A small sound classifier, trained from scratch: norm layernorm, 26041 training examples.
Rows from block 7, named by matrix and row number. Rows with one number belong to one attention dimension. Each number is 128 + 32 x the weight over its row's rms, rounded and kept within 0 to 255. All counts start at 0. Numbers have three digits each. After the name is the row's rms in percent of the matrix's.
# q: attention query, key and value (stacked) (model.blocks.7.attn.qkv.weight, 384x160, the q third), inputs 120-159
# k: attention query, key and value (stacked) (model.blocks.7.attn.qkv.weight, 384x160, the k third), inputs 120-159
q.0 100:118130084096138161086178185142111109144150158139121156110141131147140111142119137112061156096117139185164108077113119121
k.0 089:141151109149111101134145087113115127114129118160158204136108106154194071178125101186147166110129137089128114137200067122
q.1 094:081114146121157059082133125106154101096088123152105174162155104080182151070183144089139173160121078147119119091208097095
k.1 095:128129113127124119121142091114118107076153154091155090094153088131095152119150104112078100075058107094085119120063112094
q.2 121:110169128135140088128121109077134123153126129118176119145147119103127119123145186159123135131139095104139147164182149103
k.2 101:115201098118124118127108177145149112150186169081133071172139133100115192145179179098109147122107091087133166109143161126
q.3 097:156050086130132170149172183145091132151133123122070098133134134133125175125108123100076135133177136146137147072124107184
k.3 110:143091166151119131142133144109190220147107123091149066086130144147147103126114159103150126097110095097202068178091093094
q.4 123:107083114109147113124173123170131140192158111113136124100117175099123089170126159102097126092103100167183148108103162097
k.4 131:163119143131133156166106177155146183140117114095129115109154093155129097120100132153120111105112142157157074147092119121
q.5 083:160145132129125063109120157073115123062135081127115133159091138112110089104163179182125144144124066151153136079132153069
k.5 089:105177117120128136124053162115116105137144115157134119135184168116091147158123159110105160119149118137195109128092129140
q.6 091:149126179154135133172136122089152152133088096132113131098078141169147105132109159151077159090121110119139116115120142083
k.6 087:081157179142122131168074102171162138212130130123105125070142131119133128087148150136119132134133059156091094141122147113
q.7 113:173171142134109097152082104104135149158151088114123139197122118119126062123164128145099141126078102109059105118155115047
k.7 114:153143075122158146146160082110151120068187174139124119115084114125157142235139104141104190141102128066101159087188165140
q.8 094:153167113110146148108075123159102145143113124177118102191101150106111152089121080173105076128175099115142130110154112146
k.8 106:137102134111083136111147156136150210151191173155146180148112076146063113161091085142140103118160087080133119128199151094
q.9 092:202099101099153114163105101137083165098107177120114159099175178219162073157135131139202122141132161183161127070132119136
k.9 096:115135130159167065138078139207214223167125155144121120082192129113135125158139148133130140162120147104134178136188100157
q.10 099:130133087156109118091174132145103111103139129158160101110117146120167088216113152162133162186090150127108185114115170144
k.10 108:100110119105116156099127118159121112106148109127129125119160174113151109128115101140123135121088219127091106115157092145
q.11 114:104162176093155153127117138147162139168142154135146171081103092115184075192121125147167130078079122097116194125143093100
k.11 114:098123158121140176123053141125130094077116111142134191113131118105128083194120060135116165104147113140159124092125113128
q.12 096:110102093141065173130132176159108127171101111089138134088135103130129153076100162104159125083138157177141148096107164132
k.12 093:119087120140160186075137164112150144153085153064147144084171127112106068061153125163109104091184107185200143138038111146
q.13 092:132124113061116105158116127175144148160122112118092126072112101101144077096060066085153154137126105145093064171138101148
k.13 100:134075125097144107166160145186100127110184103169112170129106104101102111205071056150133134101090161099134103162148128163
q.14 097:094176115137126141185107106154135133108116156158174151130120112145131121162118159153126096080176156160159125079199190096
k.14 104:123117096121123124125103144191113177131156153115113124150155119141111118155150045095166133176124107115132138070180120137
q.15 107:107079088119153177124129088137119111109118127150128090097173151131120128147118125137146170136088156089131114107127183151
k.15 110:107072119087138087120240125122079128111094101146119106152048046113138148168126142130095119123098082155133104143147124129
q.16 090:145116169137171131112116074118107127070138129063171088061120141151128178116142098118132107141091143075126134121142059150
k.16 091:121173117125139105147128115129099099077183168182113152112137154084116118153076129094198136152112148070073145168173139062
q.17 111:155141108127149107066110139095104090104062101106111137116122173089161118178098126130136120144184162136096075156066129076
k.17 110:139126106095116163142161127124090108129117087119156104144166120149091159071109161127098092121176120170088126148090107118
q.18 098:101135124159147151118160080147114180128161140105129123060155132080151129158089138146154090136127166141126110159188146139
k.18 088:165104151119127098131148123135130140133147138192072136116082032135123119129156183075106152190090090177122117146135154172
q.19 105:169129150087164112085143067095075175100163123208158133154144115120106121205139128136089181101113104091098098140134163098
k.19 108:129150098102144054117199077159126126132193129181134145212110110171142126207124099175127141155115134042065166120158138099
q.20 102:116091160102124108162171076167127105100141140113101092151112099084154125179096116069081154136101142123127175087166106141
k.20 093:117163133181129185111166100083090111191101098121124101120157103093126152170132111134140153123057169116129129180135093183
q.21 104:117154144132100143122100122141099146122146078226124110143099098158107115157120058150142096120151151124119129120095175087
k.21 104:100099120122144079155196053104065137166163123144146123157104109103082134158107169168118149122133139128093125111163124084
q.22 104:146124133152136174144162175083086127133108192100113116095136150127184100193108153149102103092111170126146127062172090130
k.22 105:125137146147106081064069076143189174067154147160159135186100180182113111131109108109153150130149134146175131133110075119
q.23 095:153119132123124059178160197166184108154197129122101176093072137133109118168114142184152182077065156157093142057125148170
k.23 091:164114129177123146098115188082112113111115140130080122128118156126147103065093099177119075130143062190113130140066102165
q.24 129:174111149113180115110149131176137152155128113133125135153134151143145109139124088160154110127113089107045151176118151114
k.24 115:156083116124185111132137122149134135134172136202174133149098124123099183168143122119116120100134156142183122101129089147
q.25 102:071126127153148122166139095149092105102151108135137133134102125173143142140086038109129124150134099150079137116074136125
k.25 089:134070117085097177085192123111096066156109131144160114088157127096196112124172097138088124132103177129103142124137157145
q.26 100:184117126150148120142127090167138060103214106133124100137142057125134149139157145079090135138137058109141155109109119126
k.26 107:159112123132169127142152147107131144083185101143153086149111044089127126217138111099142120151126088006137150152121109164
q.27 097:164144130077088126080100149126153178166157151084131162120155102148138065122144098111140185106160090135178147081204128128
k.27 108:118187097153094116148104108109160111119151135176061151147118173186147091157117097101147135144158133070078129093146082177
q.28 082:117184138114118178061150118075168129047174112119182122111106121112162111120144134065112173159142140119146140136098150116
k.28 085:155153127119153106110094146153147126091086117054099133088113140110194114129120097133154159123118140171140069155159124169
q.29 091:148152152114157181136071142157136118127108193155145088103144071158141094187093124122156178114101108212083083132119162134
k.29 098:143063090113171083127175131171130129157095134143106091132138108141113129163096097133106101155159105073150169110111133144
q.30 099:108069169103147080189118089102097144135085131131085125184155100141137110162114151143110087183138137140083141113026151138
k.30 103:116163122133093154093077095100158123064084146179169129137171118114120143131143167135125125115120113163078125177135161167
q.31 092:111127146160087078106088136070095138099057150087174124138164136182093089096137141115172110113146125061179166052147107140
k.31 112:116226154117098151122029187112182146168143162158131115096172135129135116104134149128147106081124107169168149105172107098
q.32 092:122115163144139078137086088137139154102107128128079114147098064191121127090176100092132143155149119203134097116168115111
k.32 101:145162147142101085133158073136155081115171050181102127119050109154169173194119136143165106134126127152028120138151152105
q.33 107:153107079145119131152107178115126109137221117121116123133149110148152109107138085118144119136105125164166122097115158133
k.33 110:080148150093110164132106117109118101115154146105077161127125155101154048167113113121114163108103111037114134098133118122
q.34 101:168122079079189091096155128079124058080109129139119128144147150136054114158128131117139168080162121091154132130113112151
k.34 100:135162141121122155146117128093161071163173144161118137112108188096152150117066141145125192125142156116101159089165149081
q.35 108:140147143132164107157141070111167186132031181125165150107131108201141046144148138126195205126155146112127152137171171081
k.35 111:174134104083129162092087197110170158178183141149087152097148183146120101127168143191095177101095130170108136153152167143
q.36 092:160134116180102095195092182083116138094098121114150131112053098107124109080168197151109147123118060103127192058147127083
k.36 098:106120102144115115024085143125143090132114147108093114094110227135104136141166129115177129106152078099160133104105112181
q.37 108:110177115123126183081150151145101121140104157096122148124115164140120137036078145121118117137122154053125164150156093142
k.37 100:099151122159136173112125193076113118131091159079060152128126117107195097062156188083159178145124117147139122091175143172
q.38 102:130133103155133109055144101153156182170168151119158141129149074104214159111104121144115069138133143131155133185119114164
k.38 116:166110109097109143166110180218106172120140112106126145127128082111135126118121111102090113157112125137169091133147119133
q.39 100:174106144162112098109156134153116122122127151093120120131146137136077180108165066122097115107143125091154176146118105123
k.39 095:134114160126099148113129112122168186144106122106147130117134094154129093070098110150104073053174086159159087113119131084
q.40 130:143129115148117143162145134131092091163157136119101088137108182145164132160166050126143171114116188128073142104149109163
k.40 115:154083222145150144152108120088218159118095170170171129115155117108125053154124107101090120097102129110167096136097071184
q.41 097:158123116125136007183150097103173121088172136160130164143092144071125114138144115119083150162085160051098154130133115155
k.41 103:164107132092156138112128104102137103127171147140091134160124158069183190134116136137110120143141132136124137113092130119
q.42 110:125115176128071132112129098173128139094159091134106094135081148148119135121077133124119120088074168151145161150141162094
k.42 116:127208187101104162085135113104126076103120148067156103086158207170119126030134134098123163096114115169119119131169167101
q.43 093:132163114121135166123078105078145169192109135153122160165185192050129100172178151190134167136119078129123132148118149115
k.43 094:097148099139174146153129164122125134177173160153136124143092137152095133137145164152091108138146133048101078106118154161
q.44 091:118119137130174067128095113137165194094034172122121140123111157113160059160140177139196167189114134184074093133175125174
k.44 089:077124062127167191124150065117116120090144090109078085117132147161107113204146087160123142133094168145089127151099130165
q.45 105:115115115111087139120143110152151224146110107126156180207092091091093196112126152126161109140091086120170176139197106139
k.45 108:183105168111143120082149149104136146171166131168141144126124097169119155084091088118102120172170150096131154116153160156
q.46 097:129159129116102155191121097086067106113077125120086090141098134236105154149094157105135113118048129160102111119130173065
k.46 109:128152112130151142084068152110185093137065143091148132081169151107141131076178209145144136124165130135152119119141104144
q.47 080:163150160121079144084178154148154123179126150123176120103172137143164142114132155090203147181106149152151121140134162117
k.47 081:121179133152091149177102157173125148146117094118091095162126131159143100121116192215167097092140094145111106164156189136
q.48 100:137119117126152091044152133178178119126176127121123151065147122145138120090177086166124156175170109137131140136121093100
k.48 096:111075115116101134152121164101130121114147083180059120138117180055144107124131087159064113083119136155112125130055117142
q.49 110:108083157144104128120103135137147145145151109112122155102124205143087117168147074156068062162203149056101132159102125186
k.49 107:127058152140096135151119132110084180133136094142133136084073175170101145136142156095092111145074105170143120108074165109
q.50 100:121104123091206181075131087105080098134186113096109120124129080082134159134134115098127101159155162152100132192150106165
k.50 095:160102136101074120110177122134094107034185111149113131181094064121131143142114155142117120168089088075143147121138144129
q.51 118:183143049139145073121129131186153177114155103137122142156124082154131102069135138167135120100123148115171089115200121166
k.51 109:103145081101166154113175132123149209168128093129147141087098112128156196144061126162101130161118111073180147087080072161
q.52 085:137106129094113049113127174126105162104129131068139089096129198124163135080101107072125147118179122104120125141123153119
k.52 079:173119108128147106130113105140107137150145176135095090139074163065172128157121156104163159123151215150125161125178105124
q.53 097:166085119082137069055107110139094125129108066086151171103108121137110149125145011128148136135166131081087176148101126129
k.53 089:132144128048120198195130095133042079077145133178102138163109111109170126175064156096109118103157161142084150124101127152
q.54 088:135103124135153182147130134156107117122142207186152179106107128105193167120135144139071105059101130134070131105056093107
k.54 071:115123119084096164094104106147144152091089174079166130122116099133140116084095074077130139103180111112156138124141114132
q.55 093:090170091139133140153138148091078178089134128157128176093167082095232089139117169143168132123105127151151147124179137117
k.55 093:120196112102156152141087124118149159146125133096151088147132070130170097129174124101092134190092120128112146137160128168
q.56 098:097126160150147131088181170178141113132129090104112137121063129100115141118097107140127133140130137110171147140065199109
k.56 092:158161144110105155114154158115100113136078115109142095130153089183140135087127158129115116094165158140104123130067170085
q.57 090:136114119133159164182116104066107129098117102117150145188145134102157103200133177125119148160138105128116116113252153161
k.57 086:144120154095152066164155130058138152154162111154179073149129120125167219199141096124156138190115107105143107190090183142
q.58 097:193150173145096065163161163085072130133159121059091113147078122114091162115097135104125089174131130102152115150191153191
k.58 093:150144120169105098061143139148138073078133072120156155163081158139164183040143140078181160125094105081118129132203128135
q.59 097:094121064139138121086134193093119090141152121160111154162139195118132125113123107151095132105137118120088115197072145134
k.59 094:130100167147191066099192133100107088139127135088136114114099203154136139086125153114110154136149130120177094140125152125
q.60 071:143131109134125102073124150165118152124138151168055127160155183147173083150172115142147183116136086118141165117078151191
k.60 099:106137143158153135142175117095109186162122136164158154142138086152145158126137140189146123160161170150074175162178144155
q.61 106:163164106136123166093098132124124114171128145149197124094157131154117110112094088071082142123133084087146142168094170142
k.61 109:153146111143166064162174187085126138133176125076121138146099078142156105155149173157152173168152114172125118072154125176
q.62 101:116137113098154097086079108114089154167090091118102167088109189131050149118111104152155125078145120135116115144092161139
k.62 114:125156110170182114133107149103074106171097090157128168178131152166130097121191113117129122138145093130105119079107149107
q.63 124:145162103172140089171126126161150177104151143159123108186088140156140085216113144110201166151089084131056093071149185090
k.63 113:131137085154187077111159121170144117120137146175179157105138138147120121127155113162135140103125174102119109114163094144
q.64 088:155097134144097085131111139153161092102178110182134121184184141110103118192131112147115128121098120123122116155109110105
k.64 108:165113104153187093168118154139141157163160092159081112163137100147123146124131072170113149097125091167142128073088140120
q.65 100:165061140125118159133180109147093132201100114134110129187113142142118174134124148148102137105111166153134155147108094223
k.65 102:151136135124078157142164143115105165099126107164137130182144108136123113127063092138083115110109064068132171122092120134
q.66 082:091102128197177170114163148066101105124143144124095091149077186149108100134098129105095164150152086123107068082091206103
k.66 084:108138122085117084124160084106116126102158036078114121057131080177114112113086183111147073142137089193155103141140179122
q.67 107:131085124133115151175130130125090154122100095102083051114051091130117142159154135157091135132060105232176116150093152079
k.67 106:132144156147144094110078075078139143087092130169114094119121149189137114096110143113132076097150092101141127108155155096
q.68 110:170165181121124142045155146131144109074114146116082164123108103159065157111151119092107066140060112125117164144093107106
k.68 099:131103128133103115110083147102167113178084125186112119148078113130161128076159108137115155213084116149110124076161103141
q.69 088:106148149114175131128112119133132150150173125153178157106091097114125120109131092098151166100109141169093100161133155125
k.69 092:182116129183146162152135119144146157131118156131125131066109139146121133129105122169177132149119156118088195113139104111
q.70 090:150127079102102176127124103202099069091144100118061153173121129148167132181152114154150101189115155158115138066093141158
k.70 098:140134098108136134075124099133125168089132123112058088132124147127124147141108166134114153097165155113111147140137114168
q.71 099:118122185108104121091173117127178123098133166088137111139137140046085140161110160057106163163104135097159104160118044095
k.71 099:162109100119116121098147125105105175114164167100134139113104073156159111143108099119132122145100151102068122131157105195
q.72 091:166054194123106158158102095140143237093128150136173143123154065152130132104105128117135141119122131156173120123198111176
k.72 100:145133173083096172084161090136103099140143180162148196111161093151093136207101084115153128134170117075083144154136127132
q.73 118:091119068089111134107091106181170151139128091179118197080119086091148069154107085184184144132131107115103157112148089138
k.73 101:180146140111126143086120104145094129130137128167102114134055118036130098163118139125149070095107141130148163094130126148
q.74 092:147136119101183080211121158133110129089086081136108126109134175059154152130214139122113142066167132153144136129079128102
k.74 103:141117132097180112141081110139065133084091108139175084075159170115138128113114182104139104040185150171157094154124137138
q.75 094:091152146054105136153144130136174142134150197153041169167124126079159129111124131138100131159104089097137113130171125105
k.75 097:133104137102156130154213147081132169204092112125080141131076134165126057075130080156160145220112136136112116160084122156
q.76 102:155175150141127143197100127112108104123175151087135139121136121171103150067113122099109084155237100151052091151114147149
k.76 104:124072163146110106153194137126136125143106144106162076087087142159112133113105093171143104137150158160106158119128161115
q.77 095:160095085118123116215130181147091072160128070129117119109078071115112156148166154089106136155146147067171173113078147137
k.77 087:109093152135164151104153159126141111127088115131220092146176088087157166121139145107085145156176151119090123126192133104
q.78 107:091160118124155092117178175182136120096218132138103165107094170114141116122154116082165183133127152120089088085082141151
k.78 106:117136102123160122134139145133118171112152072061082130078060145094173104083183153148158196114122114126171115126092088135
q.79 107:087080096074078112130127129125202098133127138100069142128132163069178087117120136197096080140129164143134130097162136145
k.79 111:107126110152171086095152117067086078056094087104100113170154139156168151089165188188139088072168106132186098121117148176
q.80 079:068135095087122162155109179091111110105159099149102108170111103123176109144115146175125197158065120172063138136180146114
k.80 095:149137156154084096132112137129150138116165134131113145101100139154151044154109110144126120146087131115135067127084090084
q.81 108:135127083076121115156098102137198138163157198107114108153116110131166137125112169121074117087149134210079123139157112118
k.81 101:156135084080132091139141130124202131100125084122146131090135124187092117093042117154135106103189090136121126154103087135
q.82 084:104169108122150207120089140133148158139114167117091127184187150179167143068093175125075225123165129144086093106117178110
k.82 084:180081151103076156167111098138102121145115059130132146102138145219137097139069167142101111087122103167179115136168105111
q.83 116:160141097071081140127152157145163073150195154140133117128176125137148108158116070120111173115138167102092166160136074177
k.83 109:147080118151108133153127168155154158119100115093083103139116118102104120156139124144121134136091143122132163164161109151
q.84 087:149115109092153109124102125085131100121111099094162106141153101122155117151180131118123119148167142122169124124115085087
k.84 082:110102129082122130153095151137174183129156127177147179160122105192128148166083105095116063121171176136077147165119141125
q.85 087:119104082082148119109132112157145144180117098100089123104135129081121123111132119176106130104183130105107141116088115191
k.85 092:165081117157120145110129117164076157097122117083138112121097155133138107149142123180146105073155169159193130109114154146
q.86 100:094112052129071118201202113150133092079141114094070124130121062047136126063147152114100107167078122105174158080147108149
k.86 098:113164217128102128165153116097176101075153130066060116136102126129096085140146126152103119137110164160107063108061114134
q.87 118:153097147118082129094100099179077127120076124113149131131229088065142135073021147151119074124142120119170109143127099161
k.87 125:118133124093118139079111126140130152124169230136150159142113127132130119146141055132150122147122166135098139144173192124
q.88 116:157136168129145127058089172148151128149134170132169114143195121172104152122156128072117117110173195075095131160114158092
k.88 125:134120135140067165201110176197164146117183201157075092107091193172128127152114140158158140132145156121060149107153152099
q.89 106:126165113154206101105071146123131179119153123093125179143112148139146090102093179176137159100140119122091069126151194073
k.89 090:105184065128158182108095129133128166128128115178132108104132209164177092133137155090135167074158121126142097124118170134
q.90 096:148145153119157073180151157141144116134159122123147190141046156206191141146081143197123135109150133198128101114143175172
k.90 121:131174100124129076118122141184117135087149125111140143139082126164156108153117099149178125146114124118107127135116150151
q.91 094:127111108116118107092052056180157103070086154180131155134099063107120107106110150107161129147158107096143127102102138156
k.91 093:101150068079161137079169095205105103140105107185079106090111150100070131130149135140157157129124171147111139130154149112
q.92 088:128146089107068159135130117099144177187068116066146101117130123115126090046062072177136107155145058107186121111124087159
k.92 090:053160103091126122113159113061122159124126181141099137112127097111086075123127139192088143159126108170139104097180117125
q.93 095:116086191141113145092095140119134167111138093157148065120142119088123046168133089116101079140109120113115124084092106149
k.93 097:073107149092129073138132127066120145086078078118121132060083138091128082092129114131207071088119152153164101136133158112
q.94 103:108106142095109146185086116123156103115095110146103162154126092125107113113132154163079136133121094137073122127165077105
k.94 098:142180122168138132080096169096153082106109116182107157170135071164071080104114090128125142117144098125101099121104122111
q.95 088:069101137143172132100171184090103089103055079088089165098158114083097138181236133112096156133160156134097092167138111155
k.95 102:124122166103089168170089162150114114129133146162138101113112157157101129130128096144125138124087116178156153143045136120
q.96 099:170121139140147082062119135112144147098114086158194162140149123178141136087093134099142137092108119078173155123167124148
k.96 096:189098150112102110124111114139168164124161096114175128162155070155125182130140185118169162121112120069152129134212163097
q.97 084:165137149094164112175105119121197100137113142156152137159168126096088114076157142103068088113199139101116095158104132132
k.97 079:122100108095107142151138099160096123160132100119132126089137085150122158160138157118177143121142151096097106141116120125
q.98 095:114140137105141100098147153101168091135157159148188153099156049100149079157151105117162159161150101124112190116175030130
k.98 102:094115171096142110179149102099075089127123146164155117179096115101096123153161087096080137141151140069117127118103129151
q.99 091:121161115151161136110206105152138141106178165177097153168100102155108106112126078146180164119100187136142112146121152150
k.99 088:108179107140129067095146112083199155152133097142077120108150073128101124091131141131148168165163070120097126150102090121
q.100 107:192149148135146158172179163081086131151108137126114116129117203106094197145127200154083138115125086176126098151094126133
k.100 089:170131166138118117113122156166118140113111131070177063122104153125179128104152148101134098138136123108129162133134141135
q.101 090:078053137129126105113122130137078131082115140102092171096092098178195104099083119162161149094165118099060137108157094117
k.101 091:123117119119110152140125072107127138072125083162153193099115110112114130120133165093125129068106116120143119191092132089
q.102 091:122141133148201121060141117057120123079125159132145120183153161158163096129130110073132158133148088136138137120174050110
k.102 076:140137151076113057140138129118151129182156115125123145173096143170102091147080071070152132121113110144136180152151096124
q.103 088:143144109103206146139114076164104166184162113109074100142134191113129123190123153148166137118153158093156152099116146188
k.103 103:124142174107146128134128083099099156151148113147152167122138135153130174156102133091182077166150160132086114180114186145
q.104 124:112086124104169160164172113127122088130100137138137100141112119153161133153155118217090144163137156119139150109114121124
k.104 105:153135135091154131073145175101120154111079124184164121087150114099085130111109126140100107105137097110147130165098079123
q.105 095:119111152132105123120110112126185168161125154127164174117142145153124112174126118154121154131125149089066122089088164086
k.105 090:109182074102161166170114111128069103126107102111124113126136158130110112151122148107159121149125140186112128087112207134
q.106 103:112138152118113137142061096109061174130107181137111129135173141122164128146077178194113142140161109087140099101137142093
k.106 099:141099105092105143133103160129112123118130141165114082147188142141208130077129159108140174079156140154147156133145089099
q.107 090:127123150143110092133077139094078161127121148112107158128126144182139076199190092145115097118142095150093107125128142125
k.107 095:118120159102123157185068087163105094143116111162126097184148179149110108119170125080076121097130090109177144120171126126
q.108 090:200145112100133173166107182156127054157180108094156128143166108094130138141141164126126151140152169184172114124158068141
k.108 094:082130105153187118113165120150103098103151171096164113117153120054111246114144169113129156169127126102137132123183099118
q.109 107:127140129147147106155149125166100159152091184072150127132184131123154164075099180166122109118109145162183136147111127133
k.109 103:159144149174114167113108186166091127121154159150150155083169166121154140177113182123158124155148153118120111172111079100
q.110 098:131129068117107134142189140165144109115111190121153169114103040127165106084099101130152124120170133115200201115169041136
k.110 107:127138168142102172125196075105140137096180168138122175188111081081104122142149080111116132148171186077082174101096164092
q.111 093:152133104128118044094119160115158068106133069104150131119093143141156126167199117152123173110115152165130106176095158122
k.111 086:134077172153157129134134147108170144145126180173113094163109111112073142063153121111125191183146139117068101091116036163
q.112 095:168064101088160073150139186161136069099129120141097148153082082116158144100147120109100139145055177118105097176139137124
k.112 091:219150133141123165158141117135142145113083145170106113106094172145143161142174152172108144151144106053135121058150159129
q.113 094:109171144114096086117133144131144113119127070109054140107091146117139080087147111189178154142115202173161101155107144109
k.113 094:109141122193098165096067097099082110150150186172112114106148166103128152139143177131158131141131178147127121153148149104
q.114 106:190113153155150149148138166133202136175169177162138136118081099102096134128126124064108120073126087073158195163127054145
k.114 095:129107139158132137136117123113166111146087136119155152117120075085100166095089165116116117103142093121179148065167107139
q.115 114:151149113149119154117097116130102174132122087118150107147096160175074131047065131133147063130154109128140141113141207091
k.115 101:160151127130148152103085140147125155170138130035151109132135134110120120117115172133180122134145156165084105105114097162
q.116 104:073101158177144130082129168093126154090157130147136185165115098113136157100101135075165127111146075124139107101086153118
k.116 102:146105144150071189130078123145111151108104156104126136101106102162113108164097123195109113143127145152084169143142126156
q.117 108:071138142143147076032086121059143124070112113148167144115133133107151139104140158125115159131105120189115091161143137117
k.117 100:131167137105098102123135146135142135120082108141127152171158142165146131116138144099061100119112115095130132108149093141
q.118 099:071182077128163063103043176127160144133146130089090118128089185142147092138120167185173171125138111188119067108135134087
k.118 094:095158126121159107157115142130130127131164121095147138106112194141077133102128098110141156124164143199072103130098076149
q.119 128:091170159160122160107128116113127129127173129149136146135065114157112155090101109079131123139108124156174140135138175085
k.119 123:117162135127080121127088163112149137147095155100054105118118115121150097093172145098161152155121079140117138064202107160
q.120 086:149148105116140178200124084119044119072105115120089127142117204129130149181160156140117099154124199119156103144171054090
k.120 086:114145149139072117115124080126100067151141109114116193165142100078098162105159108122097067118147151058152120139099123119
q.121 095:142140150105143095180072116110106123103129124149096121113073120141091140057056160139107079127140117150163105113159126147
k.121 115:133142088163117179098159127116180079190107141123125151098112191134097119070105125117142133119129032108114167131183133135
q.122 091:131160137130135121120127118153147155124166115129133138163140118051154125169163164130103135188072170073157135163165021169
k.122 101:148131108114130168110098135095097155111107096131185191163151131099168185074115122094111170090069109052141124135162167154
q.123 112:171146119119138112150159164172147144120113166168111094128126146136180132181153126126106113111083152144148101153114116170
k.123 106:108109132181144088121109121116137162147137083130056174149120091090151141120132107168155134130092156078161165108129071122
q.124 104:135160111138153162135127179088127122132088152103158076096195104159125159109188122088096154082164106098125124118148149133
k.124 090:092146150155098134111161132095138094088107134151170112158138173128118140075157131139119063101081137095117158097176144065
q.125 120:079106116140117137122114144117112141100166110185135167138107119077130113161146126135128158141126123118100144078207128100
k.125 098:094133158126075123162116148118141122122101127185122134116148132123145120073149122095142160096151084152180170083133086133
q.126 099:166135148088115147172094153134050129164084105103130112110133114108150109183155100112078095126118153115085092138140087080
k.126 095:094115155126177125099138138116133147077099148164156155100153121123087151145126086108131069076132107091161117146123160147
q.127 086:102148160152134135104090142122115095180144143103182137117112159190087097093126079145105071044170117149102108074123123148
k.127 092:161146111103051165169089150141135177136122120122109189092137167140112082178135148112121099158158113126097158137148120117