config.toml
model = "sound classifier"
train_examples = 26041
hop_length = 160
mlp_ratio = 2
residual_init = "scaled_by_depth"
precondition_frequency = 50
steps = 4700
final_lr_fraction = 0.01
weight_decay = 0.1
Rows from block 4 of a small sound classifier, named by matrix and row number. Rows with one number belong to one neuron. Each number is 128 + 32 x the weight over its row's rms, rounded and kept within 0 to 255. All counts start at 0. Numbers have three digits each.
Before each neuron's rows are labels from the 100 clips, of 14976, where the neuron reaches its highest value: "loudest band" is the band of the loudest frequency at the time of the peak; "responds to" is what is common among them. Only what is clearly more common there than usual is listed. The data: short read English sentences (LibriTTS-R).
# fc1: first MLP up (model.blocks.4.ff1.fc1.weight, 320x160), inputs 80-159
# fc2: first MLP down (model.blocks.4.ff1.fc2.weight, 160x320, transposed), outputs 80-159

loudest band: 250 to 500 Hz; 500 to 1000 Hz
responds to: voice: female
fc1.241:088147121045124134190125209069109135143163141097084151124074121171128125128119172145125110128126145147202103144081150197107122140128123157076139116132134107088174145136108187150130142095124192207126097107102078137065142148132108087106117105
fc2.241:123142173145126105114136093171103077116106086152144101134155129079114137151118124129152130141204103152107139155160105049130134130105139071170151122107118144122139108145133094130116136179172061087095206144111146105193119098085110159135156133

loudest band: 250 to 500 Hz
responds to: voice: female
fc1.262:101099124112131134089054090113169103149125127140163141123166178074090064131151144131099076146180144118067095157192095118117104093138172108115089149182112059142130092117144132129119190135117136083092130176133080063141191123065180130141121106
fc2.262:180163145101106120184118114147155112110113140111058100127114093134154128147114103121143164084063133140103122059089166173102087148132119113150143121084112224093137125145058114129147115123141097179136136039096198181114042115183084170138158138

loudest band: 500 to 1000 Hz; 250 to 500 Hz
responds to: voice: female
fc1.265:132097100095112154134153133082123143146095087181120152105113101137101136153070200071105072126126201171103175121069139165083090173069186123074143098124091113096176140147150143130149102156166147119062143081145104099144148074093035155120144137
fc2.265:127158135152135097145076105138123110145146143100107133123143214148141131175145099174127131160232092155213064177124067198183122110134116114140172168157072124129131127092127145155129197140137162126130156180095132119098169138109186112109074092

loudest band: 250 to 500 Hz
responds to: voice: female
fc1.199:149136176190128134175181132093134103097133125149145150173130183136112173153170156097097112145162140133167154198112168177123111142150123148139143140106096111094136089160137160146170122148175142136111100089166037107072127138087145118149182194
fc2.199:078093117090169130074127142118114114175131106176088146112084079146099098153073102139150102161167141138116050071120128152114126150119159118064118118146128130095184163133140155137156074137150144136105144147082189093159150100139062149058080066

loudest band: 250 to 500 Hz
responds to: voice: female
fc1.246:058103154146128126132177124087137112119138126085166111177088146110122173142140114081177116125113125130104144155123181164136131178127134100150148124151074126124119099106119128160093169187145191173059153164156116156110119088150183154123089133
fc2.246:168116084079125114102093093108150173137115124193112152044134102152097098133107116141097121097152148131146097085100079073127110104126123112085081111099168114138175186164133103085172128102085060106161141079120151018163112144081100108112132099

loudest band: 500 to 1000 Hz
responds to: voice: female
fc1.180:199112112125133181158136100126155168109060168179064160084144084111144118168132096153158114147124127119109132121097163079117184116122089141093153158096125161128162184140139178183088066095113137153058132163132079191158126146111100091115095079
fc2.180:058181180109126109080124128128162117149133138094135095149159181180117126111127138105113167129088119128136157122160117173128086161166159098152130084161125160092085080141100055117169177106151140114188159125091147075161062140117109100139166191

loudest band: 4000 to 8000 Hz
responds to: voice: female
fc1.230:093082164137108155107059104165103172147125158134132171112126208106084091139184128117104119083157115085103104091114141152155148139165165166140157115127135138166071109142104165140128142136187192191054102155170126138117157144093153140148182135
fc2.230:176187066144107116130175126117171109139149123148152099134144021143135177087078091168137087154136175178138174205147140158100106087118086139094094123111145126124176186115109107137115144102124110065197179103098134112136143137134127098099060132

loudest band: 4000 to 8000 Hz
responds to: voice: male
fc1.98:169138090114098118099148110160166115116095132149112193194157107109168137097122118126101134136098122120202133092204107094102111152120085113091141049148142111126171083106080127111135165093207100127140099133136130102135095099107121101110121099
fc2.98:175116170145195135189159117132082154157131088044139123114145127146075139141187136159172133110108098120121133162112109136126141077120133102125098145165129143130044139114185154143111122107084158153149107099151113140122198145125096160161124192

loudest band: 250 to 500 Hz
responds to: voice: male
fc1.117:167135054069093105104090121176113112099103128143107159179148200124164136160169121168141072162124111109127172123140108178101121090106110079097087121106109064110108112062126131154171084119104135147042092166111130183134144174123088135120091101
fc2.117:116129215154128164143098150060148100138171117070111123083089112154088133100092153095125179098079135145143106102142140093165133135183190181142141154150157119168153140193144132141088077112111115099196146111110107039115108121170190165139151132

loudest band: 250 to 500 Hz
responds to: voice: female
fc1.174:117160196123114113099164141092225101101055215148133143096110140173090198129123118103124130143145128100167152125114179124131154119136112109143138129072134118126142176109151112139139120169098176131101115186195141162163075167097131120147134078
fc2.174:136120090153122189152100085171072129136138114094097118198166086098170128120167141164111122111074089161107114159138141132158108148132107179123123096150133168075161124117084178147136189128151077169182111065120143097114137113144083117113079173

loudest band: 250 to 500 Hz
responds to: voice: female
fc1.247:135178104168131095090150084150153136070000142075079124152155139150112131148096100177171125202126115105157139141127152126100143166142094168090161076153139095124148114132113110133078175150152193135084117165149013172089119071152117123135102040
fc2.247:130140119094124105171113139078108155151189091175137114069147140105126129081156131128099170097120144160107126087123123115155140119106156079183144195092141160147120098112116135126184129138129082157171133047122229041147166173108113126111131220

loudest band: 250 to 500 Hz
responds to: voice: female
fc1.74:168148126101185142144131113141108101119137149163155117112170167218092039131099118119110147143169107169148093143121075118127117114109138102133124147153139205115071108118164154144158153158109123104119160147097043095151108073158126142159135138
fc2.74:092096164094081110112147137074134134153088119102061136130069105075110156131138194126160131099139133066094105103120170160120141143158127169127157147115131067122197159131125133112102090125153134143079120130146148081130146165050125146068132105